Weights of a small image VAE: encoder arch densenet.
Rows from block 18 of the encoder of a small image VAE, named by matrix and row number. Each number is 500 + 40 x the weight over its row's rms, rounded and kept within 0 to 999. All counts start at 0. Numbers have three digits each.
After each channel's rows are labels from the 100 images, of 14976, where the channel reaches its highest value: "peak at" is the part of the image that holds the peak. Only what is clearly more common there than usual is listed. The data: photos with spoken descriptions (Open Images, Localized Narratives).
# conv1: bottleneck pointwise conv (encoder.blocks.20.conv1.weight, 160x336x1x1, standardized in use), inputs 168-335

conv1.46:495542480471471509591508495544588550478546440491488535497482509522503509443572530474570494452539446446489579507485460478480489512504526536489495459541569537560453500490474499509526406555529459501531469494470442493472514456484521506507561457525479516552482509497524555466556504586518515523529548363483476483484475463500498449455473501508462461427455494543487483540488491508523472533464584495517481506568456557569458432548464517496535502454441551448445435589525617454535575474411467508442493495512570502479
peak at: bottom left

conv1.18:435455492509453551526458501491496560459554497488457560467464493496513543512501467516390528509460487481454529552528488517537540480499449497433519500460516552458497508474447511572421493547423559477489482466543492473526536478494531432520497499557535506465496509525449516506565499435515497465546502551483530467507527516526516465522461468468559484576518524568518483508576535476514500459517514510555484484573515475579522519486536489511482562519479478520478530480506543523509427496500499454544452479474630514494
peak at: centre

conv1.112:493521473569506496525545511435537569561592487505516484508539552471476564460507417502357484581516517500481530513466490522434468499393525500528450472530417431457445472494505531463466524419503536486558549456521534530457500497563547465494531471492504474526461496504512461550519548466456563545456552478493483468493578444495463500595444449497456480465511508550506512500481457512518494574555390527505534545589539497509526520430523518507501529502500510410529502527465549589491503517588493518488505497367544478505
peak at: bottom right

conv1.99:473501563462458527538538520479526514475482540508518472428508440474422433527532466468430440578469459532547488590546491520460451502472506512503512489462537477499470485509517552464477469576570534504493513492514561497438524478562506397466517580522447533499528515511438430536484516444513547403495520520519517389532398587501497474520515564511523530523525488503532402549447405512402528492516519500515500512454510490491473494474521545502464473508508491524495512504509495454455503500512501517490513509499472505513
peak at: top left

conv1.30:522437559498470407515515545508492523458585499475523538476520520498440517451546452511438454434539524508573469574508457521493566500480467471492513504530452467495529420468416462461519454462483524484484462538510501488508577467535508514499560470470502540457521523509454455507475445446448447543524495445510526506509498488458456547532450469482526490449466486431527487552552445492536574517496469425478554478478496572570540429530498423507575479513508557511600518595513565484536526494535529494407541560587583493530
peak at: bottom left; bottom right

conv1.58:569442454524491504497482484501483572468468542475473457542463485525477475487483560537516581500479518519512489542508474519500449500426455570428436483529518484455622493519511538475540469543471552458525465436491492490508500561485575556508521456523531439439487516469516482488461523494509456519518509443471587468517531449498543496516493485470589545593461501551490456484547506521504534519419439545560503537505471460530496496445476499477412456476415485530421515545627574522492524540468461447528436487419455558405
peak at: top right

conv1.13:480516570510512519501525507520494609585531458452453519538522483503483504456527461478401491558450517509570487526485405447479478557399524477500469471474528570502548561526504527490507523501561511440546577524459532522510494534443436452516538460486516509438537503547504516504539445541537511491507452485475578473455518522538475496509467526467501520524573449489466455415494519648437538475502438511529495518587554403435574574522515512487506548552554543472565534461565430495490512609510476487497523559560482500523
peak at: bottom centre

conv1.94:531502495508466501535506488502474517523530511502539543609565459567489587469511448422544478426581532468449432483454488504508506452454489431511510568542476416469482518410457552467476527547424506560444511475501536439492482508491556527468509547477418504450541528531524516488416492504455500501462504587466455503479518440469521471469483502518495515441500446462487538518503485494532495514505566510544518462486495494448592467492543443529506445554537472543560491556516459528426540486543542481478447469526544440469
peak at: bottom right; bottom centre

conv1.34:506439504525508578431484492549496448495494518414504486518509425488561471526521457544574501537479455487493501473519471566482534579515456446494442489510455434492499450548583476551530405484580556435526519512499504494474475543536475516441494502445489545534543439527491452591517522527459547492495471511533445528499448528416487509552484473522498476540383500494532475475531518441548480489573499483550439459477511556504501436620530471498504508416540485426468523527410573472505508462497548465473491432497569548519
peak at: bottom right

conv1.129:587474480522477517489468490428534526548510511507523478455479468504522511514514540416503553503475536515493515519506463522519520467472536430553495525501581461550505586538525603582494469518499510474489505598590509457443509465441492444499520444469527511473488501472547525521496562570503549498548456553505534540551538521499584512475467509497491558519539474458465522487427507463507507494523465492493471610584510449499472536479628504507407538465510510561407492476521396402574483532432503500553463520385456479540
peak at: top right; bottom right

conv1.108:530513517450480476501514551507499535470525543499459550536523441496497497492497490522393523551489512442460524510456531513509537463481519542485393474541479468513543529502464462487463490492437439462477458524474496505412527555523509479490483527514516514580541517477503400556484508475508483544458451506519611504517458510520457445489533450456442535519520458492474496555543479479536613485527481499462479465538467517590474591492522484463611510555540456484420520504522619519550473530507463475436503510567486555590
peak at: bottom left

conv1.78:511515453511461428411465450502465494388509542548486550455427536524527534476488518423611489506456485474469488513427496489521407492546504526464479490498442499517484481506559533523464491510545573518551510495480533485436464539516514457465448444555500485487576522587435449480562539478570503548507520496509523409541611564522531479494508565508531544555534565424503513462538519484558546527533512522521512521485526507538543531551495523495518503501492556530544528549518544524545521535518515511534523528543548510533
peak at: top left

conv1.24:502430439486468504532465477505498468499511471547480499496493566462495460480479537525518477522485550444601527481513555471420423425378507454484527523528488476523484534600499557576527478477539484505497504491521530500520493455488581477508501437495510459423471493614529480507539517522543513517507494475512389501519479511563448545416519551467422512488547469526557486480500478410495547510439515510634501472481497535541472511438455515558543525446528509512462520595537498572493534541505580432464528566479516494467
peak at: top left; bottom left

conv1.155:436486518480472521513501477502514546515426509478489517498500470534450514552590508487463504529450474583523478550551493512574539380524474563460471508528521461481496509449507525446442619475483534476530462555589507531493493582471463467519449513532490566470513500490469476524485586500513556519462504465452498516501487472535524521545483525539462526593514478541507496492522496474486573498504574414585480399453534467564512474555494466585534392481422425423548544454428462519421515485501518491455524546542461469517
peak at: bottom left

conv1.83:461530444494468531452393496571473467510525578476553479522514474516517569508450452539551564398507517509503533509449469595548477413447433446478472493550489494431439459504480568521557523456458537436439486513495474489496459530589435579505540465491493552455559561524435536395548506497541495487578534535542533495545519509538504472464486505569493497564537500480537483492468483484503468578559536516486498482442499560450482536430510543470440498516476497495513500456478451448493526458542510451507508504479466457430
peak at: top right; bottom right

conv1.110:556475430548526489482528499487492555486519508441456481544510482510530433540549571548487535479491559511559524480486496507504479537593510461522432525441495527628529532422506509505484458476543430545526436581553500540500534478483522504473529458487522371535529478551498523534506493565517466505536544514501479513512475560469530485495518563450474525444492495500457513534492506437487538564524606590489480704486484469446503496472544426557431531507578445440472490481494441444516497555472532493512482538397497452429
peak at: top right

conv1.14:451549520507474501520437478547529449526497557496487550510543506444469445514578446461459436564474426519469571469470464508544490543499515396557536469472504565346506520506506539526472442479488570528450443562478503471542470509466554451475491449525533420475496509517484501551490490517483505503516544563476545485509497557464509500453448517461503506512506514492428537476590460536519479521475505478525473553507521420478534517516551466536506499508533397517460532440621501464542465536477568420470480472544495536612
peak at: bottom left

conv1.55:519519506442475473469498565535517505568535535456519528555457552448458497414536510485490482492513459481446517553501485430507492521548484521520410509482506452517398441499487496490537488478440533520535543492514497466513465471508526538528507460434485528522399487431451488499533549583493567517588524500508538508586467536533505624512543576523518498506525469481506549558522491549556549513515524558540523571421535586548503503562558483540497482504525555531510480610534522498516545526504519527536519558549526502535
peak at: bottom left; top left

conv1.120:528609529563520540516496548556489463480417441458518495509435510556540519502500552502504500513485489475489452433470388495551560563590537403547541441513586533635473517515503497482504577471486460472535490506502481507551490395522475486484506499484504521472467496552520462479475477550469541517514403500540507485475494548467517503542509505571524519516384507506461499525506488483508491478412549434530429570504483438559507538510500508443494459523480458537394495601414553468586477491577501419509408550498471494593
peak at: top right; bottom right

conv1.125:488596482557514494535500506467531432514556555530413465472509519564493424455532484526475522487531489497515487511515431523456433445540546571513512519541512514516460550566547512483525534481478478577538521496406485517490518432532492498518518488502529461485490498508541538460491504510503492497511606540415513482463509483489496534495515501494519515557479529512516524450488498607488547532668531514504491574493557472477457500517506511518473482581327513466539522422365507485479409497508544570511532546501573406497
peak at: top right; bottom left

conv1.42:488520484482545428508476528465472532567512419479445481532507469533476559541516488465469388520492527509517479436439485491512489492410616541519387504498472456544464466514514544560475504485520496529536534448541480436525569450439551442430470481567537475485493463520525473499585493519530530520492517553509526434573559471540447469521465517523519567466490479520411483511537513483488498544490451531537483541628511527493547606427516484496480564485510469451472531467509478554549490503513503497494565449520527531515
peak at: bottom right

conv1.151:485481566573521477478470502516493474501507444532492464551564492564511576531501446522552450438522540506530529561476528538601517536511456527502461486476514523480515500509500477518493517485457543435514497523535515479590495478429527524469515490524513524497480523511487443446470491557541538493527508476501541556515488472480541484504479506480517554509523518519467492509506517478539526505461406532482447514570462451489484598422374495369440586425490486506463456446405494431525403515415484411487527438425545488483
peak at: bottom left

conv1.88:522448554506510564527520446529525486464483523416483596543586532480522447489528504517548531440553429506488495467464478449449415442517499485415534465463551532442498524564537537479452488548545550457533491505569553478488494483518450499533556537492484509428510489503471501489433508537531591506505499531525470486563540430481476484545504467502464501469549466489500494527466524540543545558469576538547505595477514468469407533438538523544424569485503415469468521455507369454477533515464470471529490490470425508478
peak at: top right

conv1.115:542531441547540525536435523471410526490554481486492540583459502501494510519516533612490547540448561481509478517443574564488528503491506535509497518505468445494564538494459496479552523485553512495474494503521545507455490466514505508506464499491525622535503456511508564476487428523450540527518502468471477446528511590476435487545493499449477563452558471557508480521432545493603451524503469444485431467578502459438503561491591534515486516461499444464441457427522457474504515462505458522536440507453524481439
peak at: bottom left; bottom right

conv1.25:464522511534508523517479519560478487514496539468486491456525516505461442442524515441456577442530491527547478575482543541500457473563473462538467542450509395516489456582510451496541503464504501522512473506500573403375476440443474499532502583468489518443519554552496512517500496472486522533561504544482528468528527416499562512456508487491507494523486550457509503441469475527543462465486412498481427421542451429535558552531526481440582519493512424585481532462493568511507470559494510497501489483511497504484
peak at: centre

conv1.157:501414479522471520580484475509498481481515580437449490506480456467512399465477511476462519523509523552523436531466550464494548515519538567529573476497605533448490485519504469495524479491498460557502478612507508573479489465492472456450526437542460486530486498502444585560522476510519514502513454493428567488524457521519533539399516511461520552526482488531508481435492543519497487427497502549477472494434488498400443587508464456553458498511633551517512486481523382458486531531570535432513498467514513456434
peak at: top right

conv1.93:542472548565485504523459482490521474478494491549507501444500514453477530459479543457481439477527475515510524594490494501516422501528428487436533526469550457445562494515484477514518538465511459479439463513517527459444488533488467546427523602493505563547507465462477503501500570544515462535499500462452545506525458434446471504496486448437540405501470407530458531541500506512506485460498386502481458431549441589511514531466433482417569494519491499415391455489529632549479480477458477510467490452553523505470
peak at: centre

conv1.148:487527565470552417495413411469546522489497422534511510505549484480526535502491445487526512465510446517504412500436508509587419485498498495463452439566524562517418569493510463419474551527491502474403541532464455533466444534541532463483468469494561459506464490548535472506521463517465489490517528534554527544505494520557502406527486453532488521506558517492492404495534533506450467503507481526506545469550546534521567500457495549476493524483467505517487527521539509513560465469484490508459465436485510494472
peak at: centre

conv1.147:441482474549538510519469490489482436456528468452451487538460508482522484447534489563513511613516504493517464521491551493457475470535533466527529484494511477527410492595493553462441506507590556470555490515485468469450544488588525553496473499509529565493531462502522502499479492484516443515551556499497543489555455539432502512508420522591545479559582515513505514504467488486510489373506469489496482492528445506431529501401485494546455511572487481546445520417422439450502517445500445540475575513456446475498
peak at: top right

conv1.143:464462474503460497444503442486510463469473409503502484423572541491546484490487465470509529498453483576553489592537481439516452490509575530479601543484490522439558507456509499402506555470659506475484493518530549535544475516516448543514546454459499551575522538500558558482465477531495518530533438556525572507460432578465514553497495504498487544496460533503539422544507481445528507526555554576519514497537534528556520522519506551539511546555528463472484527566540480524498514486490530497491554536494508499554
peak at: top right

conv1.37:533565522524569463466548533501448536536489500554496511519504527521474496501526513518517551490511441502515588498472507499469485518473543492513456492511451487584469503476444513520452505548447497590460639463494533437443533515417382480536539530516520495505506515503518512527519487471498491475461427518498441448511529538606520504498457481540504513527475544536483504484477504433490543452592474522530558538457578551511464527589510438546467545499443522457458464489522460466475533429489455483491502517521511453488
peak at: bottom left

conv1.106:471531428530481506486521543517537538453474521505542566563484525451447533511538568511490529532465522544481472491514530475445516469550467414507480447557538513454512562477516425495527517528490544388457472529461514447483445507495545543520538442442518503454488521509523511515475481512487442456514471433537513530434496459532449491450513505516443513508421533475615510498514476528523554452547522592504498547427499455545520530524541488545486520536536512525474528458521413420485422493451497513556517582442576430568
peak at: top left

conv1.52:454530502514529482495511518502539436522510486472479484528508511462505555488492520446549475539467593509487453516468482470579505485525534545529441449480554463521487543496509571481544527475506531465583480465427558514459543408485474494461503525466462473457492491508485513495431506525478496545500456485557437509476540494449494433489515508536512501481498464453515520506561510435545509512526501436535508492492468628687582438540501511407622446577539568499588454510519568476492474477562503534445438532553557497505
peak at: bottom left; bottom right

conv1.19:590509473518466468458533448617491538517530536473570452498520408509512537542503438495463466423513628426503498499448523502516543525490488502455489532523492521516564483460574570502488494525502455493547507408469498482451531468494497460483517522511485537524465469481510570521555542512539498409496478458539479579501521564495504557513524454537548540472505562531571534538453468516505500463521470469501509504430480508457473506485512521521480528501498474498526486513501490435484509471530491487504480540521464512516
peak at: bottom left

conv1.150:538517465516540487493470516501435510433475512526499554520426542506407528464503523446517497532480519454478508485472508541506473510514467524530409509526465456523511523527479477508489503486525479516460520463548536507414486500557506468439497478441543538467557463510512522540527536532564541505521507523525527471513516523514513549511518588520510518525509460474522473552545525522476541518551508517522518520488520503502531506532488523514510512539520553534546535534513516499510511528510537516523526545520520515516
peak at: top right

conv1.95:553600518540492418512519514510487606499475538472546452507512491445520483489501478510506523504499456529513471494529541528449534447535513503469540554492498455462551448423471495497503474509491467568499586447548511538528478485413518463498504444495505538553479524505476497528473503493533489492506434503496455475489540491499451520488506504508474480477454532503509502519503494495519525480516571526412494458444627458613429443506487473554450460544636462573518548554318469459527540539427437554560509479504546481463
peak at: top left

conv1.133:469520520446489410524468525489493479471454414481460452488439509467475401461508498393564390503389539400453502521521483452541410528511473542507468459501445493507446509495540477399489475469562524524535509485502525489485495511479516404475463492451437457519543502551486535522538532485551502453508529575514504399556482549527539481577582550532511546555528407645537441534515489530513538535505476475515483537495521527506482528527568517478516500535533485528548527511493492465521542531516505522512540514542478519519
peak at: top right

conv1.102:518456492491459586516500537489572510528535479456486482508498514503495492540512521492412513619528480503553475520542491589510455467472488477508499463498490510504484484491560542460551526544479480519436514471498535490461488492488504458494449488486486500493536407590512479476515531605466586427525525624535531457556430541496552499489646539471506606543563449432497430514482477468414449477503414532502501596494524420462494517468539527492482561526485497539473525472486439508508503544449504481534472519450450486492
peak at: top right

conv1.54:475489498419542492484438491515593498507553524468516470577552492498410394495549537504532494499467443459518516561499465521468429487499511465561467428512533549460551515474433517483499478522598467508494528502504476532493468578553486530472580510531507583543548424489479526524493464532478480525536495491534506471507518471476450493418476482520544501547479510565427491505488532511554550506452481561457462523471478455508528573499507446498489584460483505466418476504487467505514485535466476474546486493433563532494
peak at: top right; bottom right

conv1.7:470480508491501555446481448553460514561564499545464541543489459530530469519499490533417477485427474444506533552521469500472445523468526507460545510556586419488523455507534533544486466455511492517547501575515470479563514510431520504472525457463477467506517529524500507508555574500537451558521501538504528469530518460507504483527424487474560430493543470587458472538549509483473550528519441528516536454531494569546477557500480580425624472525515580516566521537517536504543477522478557536518512526540582534537
peak at: bottom left

conv1.2:545482512493402531506467465507595472524493561474515500495484535449440432482471462566431479578500522522477454522471517457537523534480493512458542499468528520502521482528471505474538532457530574503495550478498557549491458458492465402444546403499491496526474491500453536530503475448524468473528499487438477422561552515503576564570460545569523520529482420519550502427623519543483476513504511556520520488575488493464551536476526483566540524502477548552545513548496538587490457459498498496510518496576548469416
peak at: top right

conv1.134:552593502507532443532530524568451478498482489519518485510518483476493493494484519480457511502516497497525473455465604524500552511442485494528521528443578479444464511536524499517527459459545512463523481554485513451507535498473478500417587516536481515431534529536507437423494505441508535535459568546481475474470445397447455558515470483541559494518464506480467534533509463491503514527506612447407608560498540543561499514509582505542488433484555517466536457605509506457489465538496500449428502533495504433532
peak at: bottom centre

conv1.77:559516532499513420431499476572425467457512524468538519462460485515465476580495461490534482507458505443518497485394512500500497532501484541467496515469446481522441557477506497538543500459569442501588531465509474479463550478467496461473557471425426439473393517511522547482549526526575482423582474472505510523425513542494463432549478506509521516484484516501511511537583505537536451530514430482538502493496540518514554531502524515485576538534476490507532505492496490519517499528515535509517522533555507489502
peak at: bottom right

conv1.48:499506507497397568467490486411488487446447499481462490503543496506462479523517500390519469450424483516483534517473527504462557508472514512475583493502484429462502489489469537468472521516545475509475479505498514483566545501535492522471511547506467526459570506643405570480607439538470623569560452486570541424547458507486581499489451567511518495528540441515499418597502500496557557504487464506537525496515520545540461515519477512484523531516491543491567515491494537463529470507495550519514494523514528509548
peak at: top right

conv1.43:573518499513536541528541580487556505518498491515540488508472568480463434497427500453510574475535477524521521489464470483363490517514544525545531489462533426549421512462549503519480493424455455567497445436579504471478535561469534481470522566516532522549495496517534490531558464520448558506530582535469531502502475496479494563496532471467448514554549479481506510507521484517541527446453466448453485462423458429522469362505475513527483511509508507488534432512528495503500433472500535537510473515484564406436
peak at: bottom left

conv1.50:477502504540478577471468528489523534583538447531514469546494441479578501464508593471574536502524513455507511532516531469484460485517491552532526488424525506477509498502501467563573502492578529479540486491572505527472460504441474523504567492510485486467482494573544541469452488528525532611552458436547530482533578478464540516475491610477483542490532512524465505510519517532538506448499475497492518564479491421491474466449583489510429499492461456499435537502481491467558442567449508454566419487443483521454
peak at: top right

conv1.74:491532536505504569443482438501513519505456452538488509529491433507477506467536521465514533511570523496482456469505535466447518466525537544461485464488509472512500500486487491597527517531568447476532562510523540420465502430547503467555521568512457488490516464532569486472501529462504487515493494470505552462534497540561525521494489437430527549523516539544487446503506488491526551463509517593528495554452557503450566550449438353550532619471451420436493485562410538524469538481518467419545553418493472488488
peak at: top right

conv1.53:449475491375493516542499436591494514423483431567521506566508560531486493514447442495448412509425418520551478473469489478455493537553434502448472464481525519526418487509533408467527532527504462467483468458518510513522426453535516480520534498507503524534492498532456478478460546551517487552523514539528528455558494542535473474497456518464561514568506510517513487597611473439515464523553549517549517608486526558553543494496502541482509537528483564475532530518563573549519449552532514524473495599517498514552
peak at: top left; top right

conv1.62:460472516483521563515489477493474497493493489548526492521500451385452524484420481519553535503524494519491520486526551470519512630467478514553527493461502448482495596563507515496510414461512498550413338502511460428508504482509587516506488451456481508508500493540515495535479471490515479508494493475539498470488495456523488486551461450510620486495488513536466491506546518498575527519499467497503572535506441579513501517502462515508506539423460520493631613574574553499422533519546582593460502527526503472469
peak at: bottom left