Rows from block 18 of the encoder of a small image VAE, named by matrix and row number. Rows with one number belong to one channel. Each number is 128 + 24 x the weight over its row's rms, rounded and kept within 0 to 255. All counts start at 0. Numbers have three digits each.
After each channel's rows are labels from the 100 images, of 14976, where the channel reaches its highest value: "colour at peak" is the nearest of a few named colours to the mean colour under the peak. Only what is clearly more common there than usual is listed. The data: photos with spoken descriptions (Open Images, Localized Narratives).
# conv1: bottleneck pointwise conv (encoder.blocks.20.conv1.weight, 160x336x1x1, standardized in use), inputs 0-167
# conv2: growth 3x3 conv (encoder.blocks.20.conv2.weight, 40x160x3x3, standardized in use, transposed, each kernel summed), outputs 0-39

conv1.33:096126156138096128134048131125122080094146172108123137106152109153111121128104126112143138111148093119066113146106138108136099120085133105130174093152134146146111112090052103088140173116125115086142152120094124103129097083094163155089140150124129099151141091091115090094139142149133134122109084104130126117123135142143132131115163126117135145143163133123103149144095146149090142144136102137071110163094138125117132136148144109139143150118137195133129140149155121126152088131128160151121151122108126143135
conv2.33:108104123118111136123131100118066128116131127120132161130142149214136147098162138133119081146117134126153124154108106127
colour at peak: grey

conv1.64:157155178127156160142134099173129114146138087150122106154156127135139143128179091066122105089184133134136097125134141121116084100126105128136095124133124113115156136114110131112139167115116098128102099128109129165153079106151100132144121149136127139118118136139156105132140110109097144131147101113127136141111133121071129129143183109109090113120096120150101101112138135157103115136130109065134108121107188124149107132112110138118147142145125133171092121109142150128149106176104127129111141100087089166111
conv2.64:070131116127119103117134114103116142104134097126089104144152138089149166111133154124113161127163095122095139161154086138
colour at peak: brown

conv1.3:115103117147161159101139118104122133114129061158152123168095121139146121121126181128107190102111131117171140145147154129111160143128157131109148144155127110086136121128138113134154109140138106157171163121076130131123134112122101117086104135131158122140104125112142124100109162106136141104130118117138162121104127153132127097113110134127099106111149152150131129149116139181116149128124123133125117151110192150137152128118107118113131174150083117118140112082109109113079103154132094155156134164124139123106
conv2.3:121114159114087146151107120132108095148165144135140154084117137102151099158163141140128071112155108145148130146138149091
colour at peak: white

conv1.71:132120125092149141117097139103135112128200142121163079113131133125116102143181135122147100095185143130122097054113105143108150092133131107104133144164177083137137151136096132101103145103127119145106125107159090151133117125138180101124155120142122189095114126079160110147166078114096099104173135124140130075136112093128124150136116078168148150131147117157120126129135129094119140116133156099148130098116127097137143145098125134154134212094155140125135147128116101145158132155121130104142109092111123132157
conv2.71:146133071136099108171132134127122125177113136115135141144095112079119133152112142165154081156110095133131119141128162117
colour at peak: cyan

conv1.57:117088140139117167124088087124117109145138134136067127143136134148097151154094112136139145102125080109075106142115154059135082117115117134146096103139150145179105113077105121126142146153144142163131132097117152088132148083108148147098107113109146090155104164080099125140221141104137146125120153085159173111120156135153102157162108137100135150156107175163141130151093088159055150155069135126137122165105117114115098145142145135147046119146115154151205183139155111146155133112135255120145110144101127120138
conv2.57:110107125155116132085132167122109164161120145116127099091111147096108102097115149110109091119115166112163103106124171120
colour at peak: brown

conv1.90:117160113091134125101110125091150118139129142132116125140122173145126128117132160136128142135179160129122153128121117162142110134147156110197102117121149115125122114097102126108128122107133127119120133125165113114125131121120130135141127129155125112186101099127158123144121111098073127115118115099195117144161133132140147130125157117107077124120128110084116121153160124185154135124103130110141115123099118152151123137106121113160162169162131147130150116121140147129140148112169136148122131138132123117091
conv2.90:088181118109135141123141071113126117183140103145133127077126153155103120124126163125131095126122174118117127133153130121
colour at peak: pink; white

conv1.16:146121142119120145124167119140101126110121124138151150127124144101117137096100138122135152108098183184141111121114106130153165129092101148103131126155129151077119081105160126130124120108083128108150114135149153126131107118111129120167105132106131136123109058115157144114151108171105140098137139124129147079102173108085128139141160142157146116128148108107144127115136109154134117095102114113090152139131154130138136139108133131126113135089103143103133148140091134128135153134131103114149109118101123136155
conv2.16:157124101070117114110150117112127101114134129105150079152107100154139108125103148141169112098160142132143111073119143130
colour at peak: black

conv1.55:109113190121128118111122158113075134115149156120062147110137058120139122088131119093088122072078098150086155154130132114140122141130093136130167158142144124170121122068084091141139127115139113132149113099122139108134100071135120108105143136108151113148121132122129106098113131125142134113129134160134099098093136135113105142141129154142104158112123104083109125140080090146074134148111112132122145112132111112125074132140139137141088123108146118148130098138138142142152140121127169120091147116152155126130
conv2.55:107124111129108154119106117144135119083083164175118120141148135145074130156098148136089138106132105120127157114140078121
colour at peak: grey

conv1.157:124158147135138116141158155150162148117114128114128113135120153115146135168151159108171095121128111097169108107117120126099155128144099106119068115134137129079128166095123120141187127107145108147120124119108121113120136140122141123117155114176099108139132149182149057142131135103123144103140084144146105120161125128149120140147139159135105145128114099143123118173148088080129135160156148127096115122138078154135138133077138140140133107136129138153151144132128127092084102168150097135137131142135100128112
conv2.157:141148120152112114125107120169124121124142108135117094076100153143120133143164118142129076137125085086106095140155172117
colour at peak: pink

conv1.119:157104160126140123132088128154132169103157124128123177171132150135110153159149119127122123116138110125110134147113130129139119128157136138147125105143160126103125129156106119155141117146114107139116143135190144152140134181160089166163132115111142124100121113081143120153147129117123133136112104134110116180147094101125096135123073076106120147110110119141140119092116104143144152109105083145146136125110182128152167126142112131159123086117156152142152160136094150098147139128146120130129100158117132115123
conv2.119:118162121138143089164135111104117116153133117108076161096106132087120119133136067131131136139124133090144123181150138137
colour at peak: pink

conv1.66:107135157136188103123129134139175159128129077144108130117112165104076086201129135117117149058165123090111136130142121127075111130093148115120172111146128106143079100158119081126116130109130149106144090110168115107117172128138118141103140143156115148126139195128137143116127125085135125091171093101124139133117096085110137114134127132174150126163119139143134125131126137101147131148131120122129167130138110133114138130133109121133106093109123139130116149127173122137114150100103121170085124088159135125123
conv2.66:093122083129135126101151119136139112135067165105136125120179106151152143141147131126084162161146147120091131106131116115
colour at peak: pink

conv1.92:123116127134141159117130127116121105144130079110156158140105143120128083121115108170132090155124145136157122123116116169127149112162136135147121101127128109149134102115133137137137143174104109126165127129124161119146108112103135122141121125115104119110141167144149148105131123175097120118124113108090173135145133122129129089101120069141101127109092113149076133088137143110077165137096130149131136084125149117132136146136140170147113105109141108100127110151172097177120128116127132132113137162117154162166
conv2.92:127088112112119108163141107145145147160142157138130169164179161124132151113126127139102159147136175158132102103151153142
colour at peak: white; pink

conv1.123:125119137147139127127143159112131103124147180138127112136141118149129138127150104129148128137125120133124146104148120184116099157097148103082120107115129122126119147101182158093164117101107079136143123130107123117152142112089133102128153130110140128106111169082158129092148140131159147129144133134123143135103141120115150127154121090136106103145121171133127132129135129144128118138099155163110131129112104147099147154133148111124163105149125116101142110154123132128135143116104109120148106132129122118134
conv2.123:126174137132131087115109170147165109163086127121157145133135116113089084113133115119116137122106155112143107083108154154
colour at peak: pink

conv1.121:131126148141157121135100153168128163175129112100154108124140135079132133113179134105132153135155121088103140140115133203148089130122140093133106170131126115121101136128122173119132195156108152095162108167119133167117122097162103182138121080136118124136116103152134120118117139081150132161126129140139145139097129076119134131151196127100153118128134094073126181131164107101152120135160106123174168140158143093100124081122168096134104151104151131093150141173136113122122105166149061090108139102134138143116
conv2.121:112171132135102120117143135104115120110101120137107137162108115119153147161150118104103197108096160119149134166085103133
colour at peak: grey

conv1.63:124056127126115172106080133152218115168141125150117144080154156136123124105140138107160108118114089155075094141117126087147099135137122129150132100155145135151156080145106154109146146113138105126125145116102141133110187090133147146152177123154137104150103145051121113128143160134092135126140108092152141089141138111079127150079124152134160148075132101106128105125102124132094140142121121119123144135098099066043122124141140119138126119129134116145162175135163118123108147097143078148117104120089063109133
conv2.63:134150147111151098158119175110122101125141145113098100080141158156146129105062132122128147096109123111129131100146152105
colour at peak: grey

conv1.73:186122151153117142133151133138122124099162116123137107130094106132084176117142106098112138135169139143117146136127158150129127120094155111126144130103128142159106121109100145111115096115118156130137101150157114126119124145157124160119143127158112132091135136165110185118149140109103131150103145095082107131135125124123132144122139172124123132087157127115139096087114135132126108120114114134124159087133152178147099112125166136099114135136120115161136155153106117115147118152133122155126111138097125143122
conv2.73:105127096123107133167169150071100151115139124106137138097124153139112142105140111135136135159113138084116125118084096083
colour at peak: brown

conv1.133:144112151122088117084117152111138154140148154130122143116131080099184162152133140123132110119118133150151149125134144088123132168128133105133104134126131132155109122109152132167123134131127128157121131163100128145170135100128137152163118120185136156132148123131151111159146125169146125144112134143139142171152162133136136148103150137159123126141111080113124126134074115143163139149125113146140123113096163098125061119128118135135086118101114077102146083068124154126146150131111097091143132129150126091139
conv2.133:125123121130119120127095158139095111087174140118112192157142136106137138132117075129087163106146155132134152125122150103
colour at peak: grey

conv1.139:078137143138120120154108088074213124124129169134156121174142109101212142135096136093125171108132097094097162144125132127133146148109114147134134133135126148144144097090085089110132145110141161142121080154180137105177075096132132150104134143098139127123146094153122124128142157076150181092150157126130149128180112123109163130093110138124066150123140049129074119134134106143095137123150142124131119126117141144135108123147132143135075138105127085109120121098091094154123108123123124186106117104092074091147
conv2.139:082158132114110159141140147114094100156116136182150145117172094135135169114132085123123124134132131130124145128112071127
colour at peak: grey

conv1.70:118153112165166138112147100132124098134108130148114098104148126132110110117141096131148061141123153139155130075133158116076145145119131131132126146090150155161110088103138140124106103141161149158115118153105100115124144116153128121100126124129132121089130088106129119126125154167106152113142135116163112083132134157133151119113131104140150118135124160148145144227122129096126125123120129132143111125122095095133148154139136110007100153169116165128128146144109142130148089120165144142115194077120130153132
conv2.70:141124113140152151167135132154056147152136175167115112155142158133157126123126146155101088143123121127115112130102099106
colour at peak: black

conv1.17:137117122167132121123142099140157100142111138124145100121128123154151115153096148108123113139131123162136127168104114146130151157101101092068103118149177147132140140129116143131101097102131076106127132134127135169145113109144040158134124128127105130063128109105103116141090116114128112151124122126153134143104125177147118126123118157117096155123142149125104105113125125134119060125121131139109166112134143134134115089050064107142107186141190089128089136140131101205103107079103129154119139106140150120109
conv2.17:122106125159142142156139092127176143123145167138153100115164143105131146139126183096082073103138147128135125136118122125
colour at peak: white; pink

conv1.32:103113119116158135149142100103134160136147090110142107125126065138161123127180132153099087100138144127122117120143148131123174111113121152119146133103149151151155153081165133170117168143129120131113100139113110162140123149152124169142124061104111113119115155121129134137168140149157089162092158136137093121181138120120148092129125125093127100155100158126098114113122128148114124120140118065119110116138171107128122144128088137155124129066109133145111092121098148124107147141086176118146082111128114137156
conv2.32:089110153151133137137185145174164173136143140138124140158119138147111136132174135162153165145124100125152118151148130146
colour at peak: brown; black

conv1.143:120090156126102129160142161145106136146124166113120130132164119130107089147123151108074155165113124127099139152113118096117159101105126087143096109141138152120133093152105122153123128085113088131089120154138115136083133132130128146126147143138124129100104129139114142096104127178146096132159135115120069112092139136141116149153178128109118123102122127163137115109162125129135124117127117105084108109070139123096114104113137149123094155098150099104130079082160126111158125125099079080101122088085153131108
conv2.143:113126114084130095103144085153159131158096103116101126134116098098130121072120116169108150149140143134104103115109160113
colour at peak: grey